A small image classifier, trained from scratch.
Training: 8500 steps, batches of 512.
Rows from block 7, named by matrix and row number. Rows with one number belong to one neuron. Each number is 128 + 24 x the weight over its row's rms, rounded and kept within 0 to 255. All counts start at 0. After the name is the row's rms in percent of the matrix's.
# gate: MLP gate (model.blocks.7.mlp.gate.weight, 288x96), inputs 32-63
# fc1: MLP up (model.blocks.7.mlp.fc1.weight, 288x96), inputs 32-63
# fc2: MLP down (model.blocks.7.mlp.fc2.weight, 96x288, transposed), outputs 32-63
gate.121 106 [168 120 138 115 109 154 106 140 136 169 122 125 105 142  97 167 109 134 102 131 124 143 109 142 137 117  92  94 119 109 115 129]
fc1.121 101 [112 146 115  94  95 144 147  98 124 149 180 142 107 148 107 127 138 133 101 117 113 128 133 142 142 157 117 145 120 149 125 120]
fc2.121 102 [113 136 156 151 118  89 148 142 151 104 141 119 134 130 109  83 168 115 138  90 136 157 160 165  78 161 126 130 114 121 162 154]
gate.122 111 [147 107 130 171 101 121  98 140 105 116 114 139 126  95 162 152 103 129 146 115 160 133 134  97 143 111 158 104 148 128 133  86]
fc1.122 107 [118 116 155 155 178 118 115 103 139 115  97 158 161 150 134 131 105  98 117 143 130 111 131  91 158 154 167  80  80 114 167 128]
fc2.122 105 [ 74 141 149 125 123 108 141 142  88 114 128 124 139 142 117 116 161  94 155 140 137 121 165 114 108 155 119 164  97 146 135 130]
gate.123 101 [114 129 123 154 124 147 133 132 107 153 126 166 164 149 136 100  95 133  82 105 125 104  99 133 116 122 134 126 134 125 153 121]
fc1.123 094 [124 118 123 150 161 130 127 101 150 160 120 165 137 136 111 118 124 148  88 113 111  68 140 155 154 125 152  90 162 126 175 103]
fc2.123 097 [113 153 172  84 111 121  97 123 109 162 111 107 140  89 176 130 150 161 105 148 151 154 120 118 108 164 137 134 148 148 101 132]
gate.124 093 [142 119 157 162  93 127 138 118  95 122 102  87 163 136 149 151 133  91 138  81 106 134 129 115 138 155 160 124 120 102 116 145]
fc1.124 097 [148 123 126  71 137 140 149 156  89 156 114 119 174 158 111 129 115 131 125 134 115 133  72 104 125 141 121 155 150 153 105 108]
fc2.124 098 [ 88 118 136 141 164 114 104 126 149 110 143 109 105 100 197 126 142  80 117  88 129 114 142 109 132  91 183 113 159  82 106 133]
gate.125 090 [112 141 168  98 158 181 131 136 143 137 165 120 141 140 137 144  97 131 127 127 126 136 139 172 157 123 153 151 166 155  83 139]
fc1.125 095 [119 130  94 131 128 109 138  98 174 118 110 144 126 114 155 143 122 106 103 109 126 151 135 116 137 120 135 115 142 105 122 144]
fc2.125 094 [140 156 136 148  89 132 146 100 140 115 124 109 127 102 147 157  70 102 146 151 131 170 118 122  94 125  90  74 119 156 142  98]
gate.126 100 [127 151 126 139 148 139  89 124 109 120 129 117 139 171 140 147 122 105 102 177 133 134 139 149 102 156 114 119 122 116 103 144]
fc1.126 108 [140 161 111 108 152 149 135 137 168 138 161 148 134 121 134 153 157 137 177 160 136 165 127 147  93 100  80  91 150 176  95 143]
fc2.126 108 [121 154 135 161 168 138 161 133 126 126 101 141 126 156 149 144 116 143 126  95 150 103 104 153  86 136 104 123 125 133 154  86]
gate.127 100 [138 106 116 111 131 122 168 110 134 130 119 103 106 127 168 142 149 167 128 139 141 135 151  83  99 115 117  94  60 125 160  87]
fc1.127 105 [128 116 154 151 116 134 103 152 137 113  84  95 140  75 146 115  85 131 139 107 110 127 123 142 126 137 184 140 158 125 127 148]
fc2.127 094 [149 145 154 109 122 131 119 109 103  86 150 141 146 150 128 122  84 118 112 157 106 144 104 125 119 160 126  80 152 111 148 146]
gate.128 099 [124 133 171 113 121 111 127  88 116 151  79 140 121  85 108 132 115 119 127 130 155 154 101 160 104  95 126 133 121 120 111 124]
fc1.128 103 [114 166 167 138 139 105 163 120 143 159 116 116 106 156 109 143 141  88 162 135 164 124 122 104 109 169 160 142 120 115 140 137]
fc2.128 103 [107 114 120 152 138 177 112 143  90  98 130 156 123 119 183 173 135 143 135 132 101 129 131 113 133  79 112 122 124  95 151 119]
gate.129 108 [134 163  79 110 118 137 113  96 152 147 130 159 140 136 126 143 139 133 133 168 154 136 122 171 151 127  95 103 108 110 154 189]
fc1.129 107 [150 133 145 120 131 112 157 137  78 121 167  97 153 140 108 101 119 130 151 135  73 146 140 129  78 149 126 107 135 100 123 162]
fc2.129 110 [111 119  84 143 173 134 121 162 155  86 140 174 121 151 117 135 123 117 150 108  94 164 159 111 152  99 129 134 127 120 114 122]
gate.130 102 [123 107 118 153 132 120 132 149 132  78 156 145 171 129 147 137 101 191 149 139 115 105 135 139  93  65 122  76  99 153 109 154]
fc1.130 101 [106  98 159 123 129 149 120 137 128  93  98 104 125 119 114 167 156  95 105 102 120 112 116 127 172 141 160 130 155  93 122 108]
fc2.130 102 [130  92 130 114 142 131 149 118 161 156  98 184 100 115 135 129 133 156 103  97 146 169 124  93  96 141 164 119 150 127 103 149]
gate.131 097 [124 143 130 144 135 117  81  96  63 143 155 144 157 170 120  86 113 147 140 133 137  98 102 114 140 126 149  93 118 150 131 179]
fc1.131 096 [152 125 103  83 100 121 143 149 126 171 125 150 163 150 128 137  92 136 158 120 103 112 111 124 146 121 120 125  95 155 145 175]
fc2.131 095 [154 164  99 151 107 110 125 121 142 134 139 138  95 100 109 118 157 136 113 102 108 136 165 139 107 128 176 155 105 140 108 100]
gate.132 087 [144 114 113 120 121 133 169 172 133 143  97 167 121 139 130 102 141 128 102 145 162 132 104 101 158 135 103 148 130  94 112 114]
fc1.132 096 [142 156 138 108  62 165 138 150  61  70 116 123 170 171 119 143 144 151 155 119 121 132 122 134 110 124 137 166 161 121 108 122]
fc2.132 102 [107 135 116 152 125 164 124 137 130  87 172 141  88 102 157 177 131 125 135 113  87 139 172 119 132  82 118 118 143 143 159  96]
gate.133 114 [111 140 148 131  84 114 141 163 121  99 150 126 186 153 143 117 104 139 137  87  78 149  81  90  96 137 128 122  88 132 149 105]
fc1.133 109 [150 161 103 134 156 159  94 103 163 124 184 161 153 135 126 162 110 143 156 116 106 126 131 143 102 114 123 106 143 135 146 153]
fc2.133 102 [120 134 168 161 146  94 116 145 117 151 105  75 170  96 129 108 128 153 134 144 116  76 171 119 174 121 150 139 121 134 117 121]
gate.134 104 [154 110  99 126 130 179 115 131 132 139 135 162 125 145  90 135 146 114 134 155 100  96  87  95 103 122 115  88 104  94  95 156]
fc1.134 100 [113  95 112 138 110 110 156 106 183  84 113 124 142 135 117 157 146 161 134 133 119 160 119 150  83 103 165 144 114 140 145 103]
fc2.134 109 [160 105 110 130  96 142 143 110  87 133 123 132 140  93  77 152 125 142 147 116 106 152 129 124 157 146 103 108  80 136 152 143]
gate.135 100 [114 150 150 104 121 145 127 135  65 132 111 165 126 166 111 134 103  96 161 149 140 125 104 138 128 136 108  85 106 137 147 158]
fc1.135 102 [116 137 140 143 143 123 110 116 172 173 155 127 125 129 128 119  97 109 149 150  82 149  79 119 125 117 101 103  98  92 117 125]
fc2.135 093 [188 152 130 133 167 139  93 150 133 111 105 173 142 129  98 110 136 147 110 115 163 134 145 151 121 120 122 108 124 112 100 114]
gate.138 109 [142 156 166 143 158 106 151 155 124 117 113 139  92 129 103 107 103 142 136 137 138 120 100  97 131 181 127 119 126 112 160 114]
fc1.138 102 [115 107 124 116 112 110 136 162 146  97 104  71 100 133  98 145 141 124 176 100 144 116 155 170  67 117 118 133 137 154 127 141]
fc2.138 096 [128 157 119 154 100 170 125 130 122  98 149 141 116 139 126 108 106  76 159 167 126  86 102 146 117 147 115  78 113 137 174 103]
gate.139 103 [134 121 100 108 145 154  72 163 143 136 119  96 126 146 103 148  94 131 143 139 135 140 119 103 135 124 127 118 107 128  75 121]
fc1.139 101 [143 131 118 100 114 122 134 159 141 169 117  91 138 126 117 139 101  79 177 137  89  89 148 128 116 176 155 156 131 103 123 115]
fc2.139 101 [108 162 103 149 167 103 159 126 138 173 162 162 120 135  99 130 157 123 148  95 192 170 109 157 150 148  97  98  99  98 187 119]
gate.140 110 [169 109  99 127 152 139  91 120 127 121  96 120 103 153 102 144 102 168 149 129 120 129 124 165 142 129  98  76  96 162 145 108]
fc1.140 112 [135 126 146 121 148 149 141 152  94 166 112 102 129 110 108 145 170  75  90 148 162  96 119 151 118 126 112 126 131 144 135 146]
fc2.140 110 [122 139 110 151 167 168 125 140 145  89 135 134 115 135 171 118 132 115 133 107 113 119  78 142  89 102 126 111 112 116 141 135]
gate.141 099 [143 141 137 144 136 131  97 134 142 168 134  88 154 112 120 153 105 132 149 109 109 114 132 163  98 108 125 107 155 120 100 140]
fc1.141 098 [123 126 169  94 138  90 162 135 111 116  98 125 151 158 128 102 121 106 105 163 100 173  91 112  94 145 141 124 145 140 154 104]
fc2.141 104 [149 122  88 129 137 168 172 158 166 116 112 143 123 104 127 151 137 104 162  99 113 112  97 150 122 158 120 108 101 113 138 147]
gate.143 099 [106  94 160 155 115 159 143 105 143  91 125 117 111 134 134 164  90 135 161 113  81 149 117 114 128 111 123 114 137 151 114 114]
fc1.143 104 [156 134 174  96 155 143 145 134 123 170 128 113 105 130 125 156 126 116 123 118 140 111  85 111 123  94 123 122 126 174 149 129]
fc2.143 101 [120 158 166 112 149  98 110 122 149 129 146 109 125 126 163 124 148 110 133 116 126 134  85 158  86 141  85 108 135 111 139 142]
gate.145 113 [136 105 110 164 113 141 161 130 113 106 141 149 121 131 116 125 124 144 122 154 144 151  95 119 155 102  70  79 130 121 152  90]
fc1.145 115 [123 151 136  88  95 133 175 147  83 152 137 121 151 112 157 127 176 128 110 180 133 146  77  96 120 125  97 124  97 105 130 164]
fc2.145 110 [140 131 160 170 112 150 164 115 146 149  99 120 172 154  94 171  77 127 127 121 123  68 115 110 125 137 143 138 133 132 139 118]
gate.146 105 [147 108 110 118 134 158 134 125 141 113 149 162 130 151 115 163 118 125 129 191 119 144  75  90 114 152 107 105 123 127 176 133]
fc1.146 106 [ 90 115 109  83 124 147 114 145  82 119 103 128 167 127 109 114 133  96  90  99 124  93 163 106 130 151 120 147 132 127 123 117]
fc2.146 099 [107 105  92 129 114 100 151 169 184 130 111 124  94 106 127 110 130  86 139 133 100 118 132 100  81 104 131 155 124 125 136 148]
gate.147 104 [115 112 102  87  98 142 117 127 115 154 159 158 169 136 122 118 128 134 180  91 114 158  85 106 108 120  74 104 157 156 102 165]
fc1.147 099 [105 126 123  75 111 105 113 145  95 154 116 105 155 137 120  76 129 143 157 105 127 114 137 157 175 174 165 140 154 132 133  91]
fc2.147 101 [116 158 156 104 132 120 102 161 139 152 111 149 154 102 136 112 123 114 129 169 147 166 162 151 141 152 165 124  89 106 129 115]
gate.149 097 [128  98 134 108 104 149 145 148 176 113 124 135 119 135 137  93 103 151  97 122 119 115 131  86 121  92 104 109 113 121 144 112]
fc1.149 096 [139 150 121 109 131 131  83 128 101 130 150 118 185 115 138  95 109 141 131 109  95 113 153 112  85  98 106 144 167 138  93  79]
fc2.149 098 [194 138  93 115 176 130 129 118 144 120 105 174 170 163 140 108 103 140 147 161  80 144 146 123 130 139 138 136 138 121 148 129]
gate.150 085 [115 116 169 107 114 150 143 134 110 130 139 117 134 133  84 140 138 112 104 139 116 137 135 114 133 152 177 139 122 187 136 103]
fc1.150 092 [144 137 100 139 154 126  99 126 164 101 126 117 105 135 136 163 104 136 129 137 138 171 137 160 128 119 155 127 121 174 135 159]
fc2.150 093 [194 113 152 171 177 130 120 128 161 124 121 114 108 105 122 146 148 111 133  97 167 112 141 156 142 150 165 168 110 100 131 105]
gate.151 111 [105 130 151 111 124 119 135  96 110 127 175 116 125 144 165 134 139  96 165  86 141 175 166 161 140 133 109 115 118 152 120 163]
fc1.151 111 [110 117 154 158 147 146 139 142 113 167  84 157  79  95 141 152 137 121 113 109 108 130 151 134 128 128 160 160 125 147  81 142]
fc2.151 108 [106 157 168 120  77 106  93 133  89 172 152  82 122 144 142 144 133 112 117 155 130  95 103 121 116 141 121 124  97 161 155 162]
gate.152 094 [149 120 128 135 112 102 113  84 122 163 114 106 107 160 115 118  77 154 121 160 150 121 142 120 128 159  73 120 108 149 145 137]
fc1.152 094 [125 164 156 125 133  86 125 117 106 120 150 123 118 115 178 130 129 149 143 147 123 138 111 132 154 112 121 129 142 177 106 149]
fc2.152 096 [196 129 143 148 121 169 119 153 141 102 169 107 103 140 127  98 132 122 112 150 150  71 132 152  92 133 151 141 139 111 121 183]
gate.153 100 [103 135 125 171 146 132 135 134 119  94 132 134 112 128 131 153 158 132 103 153 111 153  83 104 136 121 124 156  86 158 133 136]
fc1.153 100 [138 122  84 110 119  93 117 106 154 178 149  82 127 180 145 125 155 137  92 107 113 150 108  84 127 114 116  84 112  94 169 140]
fc2.153 094 [197 148 138 114 109 148 136 122 131 173  78  89 107  84 172 134  89 115 117 163 105 105 116  92 129 141 135  90 121 112 105 105]
gate.155 100 [132  91 136 163  96 118 146 129  84 148 157  81  80 141 105 115 170  85 113 127 166 120 145 150 138 141 127 141 159 123 134 166]
fc1.155 100 [ 94 124 127 119  97 156 138  89 146  99 102 160 106 122 157 141 117 111 139 119 130 159 130 119 130 178 149 128 123 110  99 148]
fc2.155 096 [ 84 155 167 127 124 144 129 163 149 143 119 120 179 128 124 127 146 147 123 135 162  86 136  96  97  89 145 138 121 124 133 134]
gate.156 089 [147 141 123 142 114 116  94 112 152 158 179 127 111 143 120 139 115 146  92  82 100 124 149 132 166 162  82 130 121 147 147 151]
fc1.156 093 [147 131 132 155 165 158 143 125 183 100 155 165 143 135 103  99 138 132 103 118 146 152  90  73 138 146 109 104 118 136  90 111]
fc2.156 085 [ 88 156 160 128 134 106 114 129 134 173 128 139 148 113 114 151 105 120  87 104 164 137 100 120 144 138 122 134 141 141 106 145]
gate.157 091 [118 112 170 149  66 180 109 137 149 120  84 127 143 156 116 162 137 105 150 110 119 133 122 133 124 129 118 145 109 149  74 125]
fc1.157 093 [120 125 139 131 137 164  77 128  88 112 132 140 162 109  79 140  83 107 159 107 120 114 120 131  91  98 103 138 139  82 121 126]
fc2.157 097 [173 127  70 129 149  68 133 129 157 172 138 129 134  85 124 100 171 102 147  92 132 137 106 140 117 128 114 112 130 131 174 117]
gate.158 094 [124 162 104 131 148  99 112 104 157 134 162 143 137 178 135 140 113 137 147 118  88 136 133 160 118 119  87  81 131 133 109 191]
fc1.158 094 [102 115 103 140 118 129 159 151  69 122 158 149 174 146 156 145 148  97 151 152 132 107 118 134 131 112 124 137 121 148 132 150]
fc2.158 097 [139 133  86 138 105 114 127 111 187 146 136 146  77 125 128 117 128 123 137 126  78  96 144 144 115 152 131 115 150 120 130  63]
gate.159 107 [147 103 162 138 156 102  98 134 137  84 128 156 155 121 126 137  97  95 158 106 102 138 145 145  97 101 134  86 153 186 139 100]
fc1.159 109 [104 172 134 105 105 153 110 107 133 150 125 161 193 166 144 130 131 114 182 147 135  82 110 154 150 115 135 129 118 110 117 161]
fc2.159 115 [140 124 157 137 100  97 131 141 131 171 100 107 150 127 146 165 120 152 107 100  98  86 149  85 124 128 147 113 119 141 160 163]
gate.160 092 [128 141 126 149 114  91 137 170 110  60 137 115 153 149 114 114 104 144 131 159  88 159 101 124 110  87  86 100 102 122 171 101]
fc1.160 094 [120 137 139 159 105 147 108  92 118 138 102 143 134  89 123 130  97 105 101 144 124 104 151 132 119 122 144 118  81 161 135 100]
fc2.160 094 [160 135 110 125 100 134 122 119 122 108 137 132 141 125 138 133 131 126 155 123 149 135 124 137 133 145 145 161 124  79 157 172]
gate.161 106 [131  92 134 159 141 134 111 100 172 136 122 174 152 144 167 120  87 147 120 114 107 113 142 114 120  69 144 129  88  96 171 146]
fc1.161 105 [112 124 127 145 138  96 115 152 115 161 132  91 129  79 173 152 100 138 137 160 108 109 169 129 175 127 158 149 118 154 143 120]
fc2.161 107 [135  95 139 100 167 124 141 116 188 114 162 161 155 196 132  78 110 120  98 131 113 156 136 140 158 164 133 132 142 108 117 100]
gate.162 101 [132 140 113 154 109 132 114 179 135 138 101 119 103 137 116 149 128 189  98 104 123 110 127 165 127 147 141 114 173  96 157 113]
fc1.162 109 [129  93 116 162  84 111 156 157 121 141 111 116 140  99 140 123 140 174 102  92 130 125 131 169 114 123 159 162 155  86 145 110]
fc2.162 095 [ 87 116 134 147 112 119 125 117 129  96 143 149 146 138  80 124 120 174 106 171 110 101  92 149 129 167 107 138 178 131  89 142]
gate.163 094 [144  80  93 110 129 142  86  99 152  89 126 155 159 179 161 119  82  92 139 109 122  97 141 100 141 157 130 151 109 120 152 113]
fc1.163 093 [116 122 126 105 124 149 130 107 107  69 147 111 152 150 177 138 155 161 163 127 125 140 147 103  99 113 146 138 107 135 143 162]
fc2.163 091 [147 119 114 110 116 140 117 143 113 117 117  82 115 107 130 146 168 138 147 166 116 122 169 101  79 147 121 133  87 101 119 119]
gate.164 092 [149 130 180 133 144 106 134 149 150 160 114 174 146 130  86 121  96  89 161 122 129 146  95 113 124 126 124 107 161 140 112 116]
fc1.164 098 [119 109 135 142 126 144 159 101  88 121  93 143 136 141 146 126 131  96 146 148 145 156  95 126 122 160 156 167 115 129  89 130]
fc2.164 094 [164  76  96 116 158 108 164 157 138 143 148 176 158 173 109  70 100 151 153 115 131  95 134 133 103  99 112 150 167 122 103 131]
gate.165 112 [124 139 113 124 116 153 119 108 124 143 133 115 171 124 135 126 101 141 129 121 145 137 183 135 153 156  91 115 142 100 113  99]
fc1.165 104 [127 100 140 130 119 112 144 163 202 114 123 143 103 170 163  98 134 151 122 101 142  96 138  96 149 101 112 133  85 112 171 116]
fc2.165 107 [162 120  82 157 112 173 112 131  96 118 168 145 123  97 102  85 149 124 152 113 136 112 118 154 158 181 113 111 108  91 149 137]
gate.166 112 [110 152 141 155 143 112 110 118 131 152  90 135 162 125 120 128  96 110 112 197 129 153 114 137 149 144 124 148 144 163 140 145]
fc1.166 108 [142 143  90 111 170  91 111 155 148  96 169 160 140 159 134  92 152  88 158 132 137 112 109 138 133 133 112  68 135 147  98 164]
fc2.166 109 [184 143 128 154 135 165 124 130 111 121 145 146 137 105 120 150 122 153 121 124  71 118 112 136 118 128 105 114 111  93 118 112]
gate.167 099 [137 136 118 147 130 150 164 121 128 141 125 131 105  98 103 155 117  94 140 138 142 145 125 140  94 125 148 125 136 120 115 136]
fc1.167 100 [107 123 149 154 108 114 112 116 135 152 118 156 102 134 144 139 152 165 102 113 168 161 142 102 143 105 159 118 159  94 172 118]
fc2.167 107 [158 138 149 108  97 122 159 107  93  92 116  88 146 111  87 126 110 139  99 123 147 172  98 159 136 142 122 118 156 165  97 130]
gate.168 091 [113 104 127 151 107 123 139 112 104 111 107  92 138  96 153 131 115 107 161 132 142  94 122 106 120 116 121 135 104 150 149 158]
fc1.168 091 [112 118  98 139  91 121 131 114 166 150 177 157 100 125 162 135 179 161  97  87 154  98 114 114 178 130 116 117 104 137  95 127]
fc2.168 090 [218 110 101 125 132 174 129 111 132 142 125 122 139 108 118 140 101 139 128 145 140  95  95 145 126 159 138 150 151 142 149 130]
gate.169 102 [132  92 127 113 142 138 138 184  96 126  91 100  97 113 139  89  99  90 146 121 118  95 132  73 163 142 149 134 128  91 130 119]
fc1.169 103 [127 110 155 134 165 120 102 115 158 115 120 188 172 170 124 104 140 117 141 119 170 154 101 110 149 103 170  96 143 149 110 198]
fc2.169 093 [191 132 141 102 186 113 128 178 137 101 133 148 168 169 126 129 123 124 131 184  77 155 142 105 154 149 121 118 142 144 122 132]
gate.170 102 [146 120  91  92 105 139 119 107  96 162 132  86 141 112 138 144 130 153 136 176 133  90 112 173 155 110 147 132 159 107  94 145]
fc1.170 106 [118 152 138 176 144 150  94 120 136 103 104 139  91 132 151 159 126 131  98 147 158 162 143 149 139 122 115 135 136 155 125 127]
fc2.170 106 [131 134 140 102 143 102 126 139 119 160  89 179 114 157 142 176 110 154 127 108 131 147 127 141 146 120 130 134 161 110 138 154]
gate.171 092 [113  91 147 119 136 104 123 112 100 115 155 134 152 148 128 150 107  99 154 135 117 139 135  97 116 148 111 133 134  87 151 141]
fc1.171 097 [127 101 116 132 130 118 123 109 123 133 173 128 120 136 155 167 130 184 116 159 119 105 146 122  84 150 147 147  94 135 105 137]
fc2.171 095 [185 138 130 109 165 125 115 134 119 108 148 146 101 101 137 128 102 160 133 128 105 133 126 150 148 120 102 167 125 112 156 121]
gate.172 104 [105 162 124 135 147 112 118 125 154 136 136 138 114  94 130 126 107 119 129 152 129 170 120 164 149 127 134 187 100 118 104  91]
fc1.172 097 [115 107 145 167 120 106 124 142  84 132  97 107 139 135  98 125 139 135 127 143  91 124 102 160  95 101 132 137 103 161 119 159]
fc2.172 113 [ 86  95 120  66 158  87 176 164 121 167  95 128 118 111 146 122  86 115 114 135 128 112 116 102 127 160 143 125 131 178 128 125]
gate.173 099 [130 109 139 123 142 154  93 129 138 134 147 159 146 151 163 131 151 135 128 127 148 143 134 101 116 162 113 155 115 155 120 134]
fc1.173 095 [134 140 152 126 183 102 108 161 149 160 126 116  92 122 130 153  94 131 143 167 136  99 117 125 137  96 107  96 145 122 158 146]
fc2.173 096 [101 117 157  78 118 106 137 141 119 142 114 140 154 141 138  78 119 180 100 134 156  86 120 158 146 151 148 141 162  95 112 154]
gate.174 094 [143 114 135 113 110 144 115 136 134  71 152 122 131 107 138  99  97 148  99 113  91 190 139  92 140 133 115 144 148 115  86  68]
fc1.174 095 [ 96 145 146 120  83 120 139 151 101 110 107 154 157 124 156  96 153 109 144 103 120 138 125 165 105 145 133 141 160 130 153  98]
fc2.174 103 [170 133  97 169 104 172 128 128 137  74 164 104 119 107  97 116 110 132 108  99 110 185 119 122 139 117 126 131 148 102 153  95]
gate.175 106 [119 115 106 110 123 121 151 137  79 110 182 129 114 156 131 128  87 135 136 151 141 114 117  98 167  90 137 127  89 126 141 113]
fc1.175 098 [ 98 115 118 142 117 153 105 120 138 134 136 122 148 148 158 116 127  91 201  94  98  83 116 141 118 128 124 138  94 131 163 107]
fc2.175 114 [154 146 127 115  95  73 105 116 107  87 136 122 124 104 116  98 144 109 146 138 160 127 115 170 168 122 118 121 140 161 106 157]
gate.176 095 [ 97 150 175 153  93  98 153  97 108 129 109 153  84 142 130 109 168 119  85 155 110 111 132 131 142 121 132 142 125  89 138  95]
fc1.176 100 [155 107 104 135 141  84 106 165 159 115  92 175 109  73 109 156 128  94 105 154 104 110 164 126 106 133 144 152 159 129 125  88]
fc2.176 093 [159 122 100 116 143 137  52 113 101  99 138 138 118 135 118  99 121 107 159  90 109 120 128 117 151 176 120  87 115 106  86 118]
gate.177 091 [153 151 118 116 125 104 143 161 139 195 125 139 134  98 135  94 149 104 117 115  94 115 153 111 114 156  97 108 155 108 110 113]
fc1.177 094 [128  89  95 155 127  92 139  92 125 141 149 163 135 152 108 101 159 159 100 164 127 117 142 110 152 143 129 111 181 125 138 142]
fc2.177 103 [146 113 134 132 133 154 180 145  96 155 173 109 112 147 125  88 118 127 137 150 138 109 125 152 143 144 164 134 151 148 120 159]
gate.178 100 [135 121 103 138 140 106  95 143 160 146 154  90 133 143 144 127 120 154 154 149 156 123 148 123 152 142 143 128 110 145 165 109]
fc1.178 097 [145 138 103 119 120 146 107 144 141 122 122 136  93 138  98 110 112 110 120 103  94 121 129 160 135 134  84  96 107 137 123 107]
fc2.178 102 [181 119 122 151 109 122 137 160 122 101 159  99 140 132 135 104 167 119 151 156 144 140 131 151 143 117 134 139 112 113 177 150]
gate.179 112 [135 148 110 164 134 127 102 184 134 117 145 152 142 132 148 134  77 119 144 113 100 122 148 132  87 111 137 113 128 144 136 115]
fc1.179 102 [143 147 148 175 131 105 140 128  76 107 113 109 153 168  80 123 107 104 151 124 135 114  79 137 147 138 126 105  99  87 113 143]
fc2.179 113 [ 86 158 146 156 148 130 139  93 109 171 131  90 124 112 124 107 146 139 132  89 139 145 119 153 138 156 144  95 125 155 122 123]
gate.181 095 [ 90  95 143 124  86 140 121 174 157 160 118 138  81 106 117 155 134 121 135 126 163 104 132 137 135 154 138 152 169  68 152 113]
fc1.181 097 [139 129 133 127 164 118 106 118 174 145  98  99 137 123 107 142 113 156 132 109 148 137 142 127 134 135 155 141 143 153 117  86]
fc2.181 100 [163 175 141  86 142 107 106 123 129 111 137 169 138 189 167 129 115 124  94 122 124 159 127 162 150 122 105 102 171 105 115 111]
gate.182 095 [146 105 121 152 141  95 104 106 162 160 149  80  91 108 139 115  97 113 143 159 105 133 120 158 148 112 103 159 134 149 143 131]
fc1.182 097 [117 137 161 105  95 110 117 155  93  98 134 143 108  98  70 152 105 162  59 130 112 162 117 137 107 111 117 150 135 120 157 116]
fc2.182 106 [ 40 161 164 104 143 133 116 107 127 156 111 115 113 128 164 133 176 140 134 122 141 134  99 127 130 157 132 155 125 115 114 163]
gate.183 109 [143 110 126 161 106 127 135 138 133  97  89 173  86 134 106 119 119 103 112 122 159 103 110  93 143 117 157 183 108 116 115 136]
fc1.183 104 [104 107 142 120 126 152 168 103 158 140  97 176 101 148 172 118 113 134 112  92 137 132 151  98 174 172 141 153 160 133 145 158]
fc2.183 097 [ 61 175 114  87 100 159 130 110 166 113 132 110 158 131 165 165 170  98 108 119 114 128 153 117 159 163 101 101 114 139 115 145]
gate.184 092 [141 112 123 114 118 125  84 125 144  81 151 160 124 150 151 168 125 156  90 142 129 168 155 133 125 130 150 121 116  99 148 115]
fc1.184 098 [131 103 162 123 154 141 132 125 123 130 138 112 128 152 157 173 163 103 118 110 134 124 130 135 136 146 109 124 130 115  84 132]
fc2.184 087 [124 166 112 154 103 173 132 123  92  94 132  89  74 116 118 144 124 108 126 119 111 143  96 152  89 114  94 119  85 114 134 140]
gate.185 102 [156 123 137 113 148 150 112 131 139 118 127 113 126 139 129 161 113 173 148 183 137 157 117 140 117 120 123 132 104 133 162 150]
fc1.185 111 [151 130  71 160 127 122 118  93 142 134 177 194 143 144 148  72 131 144 107 107  86 129 129 110 148 132 100 106 118 116  96 119]
fc2.185 098 [132 152 134 145 101 153 117 120  73 130 102 146 181 150 112 137 120 165 138 108  99 169 112 127 135 105 123 108 133  87 123 124]
gate.186 120 [119 101 155 157 159 128 170 161 163 109 115 144  98 109  91 125 111 134 127  94 118 166 107 129 110 103 132 126 191 148 117 123]
fc1.186 118 [119 133 137 144 126 151 133 138 164 119 132 138 109 147 125 146 136 129 121 133 114 145 151  92 107 129 160 144 114 159  86 144]
fc2.186 113 [152 117 138 158 146  84 113 129 104 110 130 152 116 123 102 120 161 118 112 108 145 132  89 125 112 152  93  99 176 129 133 104]
gate.187 090 [149 126 123 137 122 118  98 108 125 125 129 150 151 163 140 124 125 109 162 139 117 141 115 151 164 113 128 113  65 116 100 145]
fc1.187 094 [106 101 140 161 116 160 124  89 184 180 143 156  80 134 138 158 137 121 128 134 111 153 151 156 116 104 132 139 146 100 148 120]
fc2.187 097 [163 129 125 124 147 147 117 101  96 164  95 179 127 108 111 162 100 134 136 108 143 150 101 157 136 153  91  88 125 127 101 169]
gate.188 103 [145 110 117 122 114 158 117 119 116 102 108 120 119  90 125 156  95 137 152 132 133 143 134  66  88 158 134 142 150 122 123 138]
fc1.188 094 [153 148 165 158 148 111 157  95 151 138 102 117  74 105 111 147 184  81 141 174 105 128 105 133 137 153 164 132 150 136 138 136]
fc2.188 090 [ 78 104 123 157 150 152 101 157 113  90 105 164 136 147 135 163 136 113 157 127 122 132 150 141 108 153 114 119  96 119 114 111]
gate.189 097 [ 98 136 136  93 140  99 152 134 135 160  84 101 126 110 166 111 135 114  98 166 133 122 171 103 136 163 139 140 142 134 117  88]
fc1.189 086 [143 148 138 119 102 132 130 134 143 158 134 130 107 154 121 131 129 155 173 143 123 121 122  75 124 105 140 124 114 121 116 151]
fc2.189 090 [ 96  96 122 176 101 152 120  95 111 130 132  93 117 102 137 113 110 172 133 110  92 132 129  97  98 139 142  89 133 126  87 108]
gate.190 115 [139 139 160 101  92  99 152 129 136 170 117 116 148 129 141 129 182 107 144  91 116  92 114 107 139 131 133 114 140 153 113 121]
fc1.190 110 [ 96  98 148 152 161 149 134  94 187 132 102 163 177 156 164 123 137 119  95 138 161 126 124 165 157 129 133 115 109 125 136 123]
fc2.190 110 [153 101  89 130 119 135 129 145 139 165 110 149 179 139 105 116 127 148 129 102 119  95  92 149 115 132 141 150 137 143 153 111]
gate.192 107 [115 125 139 112 127 136 142 107 128 120 107  84 118 136 165 130 144 147 146 150 146 131 141 110 149 146 126 139 112 145 136 108]
fc1.192 098 [114 180 143 169 101 135 130 135 134 146 137 101  96 125 131 133 124 158 115 171 130 113 113 146 121 100  87 142 149  96 116 160]
fc2.192 104 [146 128 148 127 123 139  76  91 123 133 111  98 177 153 143 152 133 128 112 122 138 128 130 142 129 106 105 111 121 133 144 136]
gate.193 093 [139 132 108 152 106 104  90 103 111  94 124 155 115 140 121 115 126 143 175  92 131 126 175  95  93 130 101  82 112 137 124 105]
fc1.193 097 [132 104  86 164 104 128 162 123 136  96 137 151 132 144 171 137 118 111  92 153 108 113  91  87 133 145 130  92 155 141 150 134]
fc2.193 085 [106 187  99  85 146 154 165 146 108  89 157  82 114 133 137 143  93  85 135 107 145 129 108 117 128 103 150 135 137 148 139  99]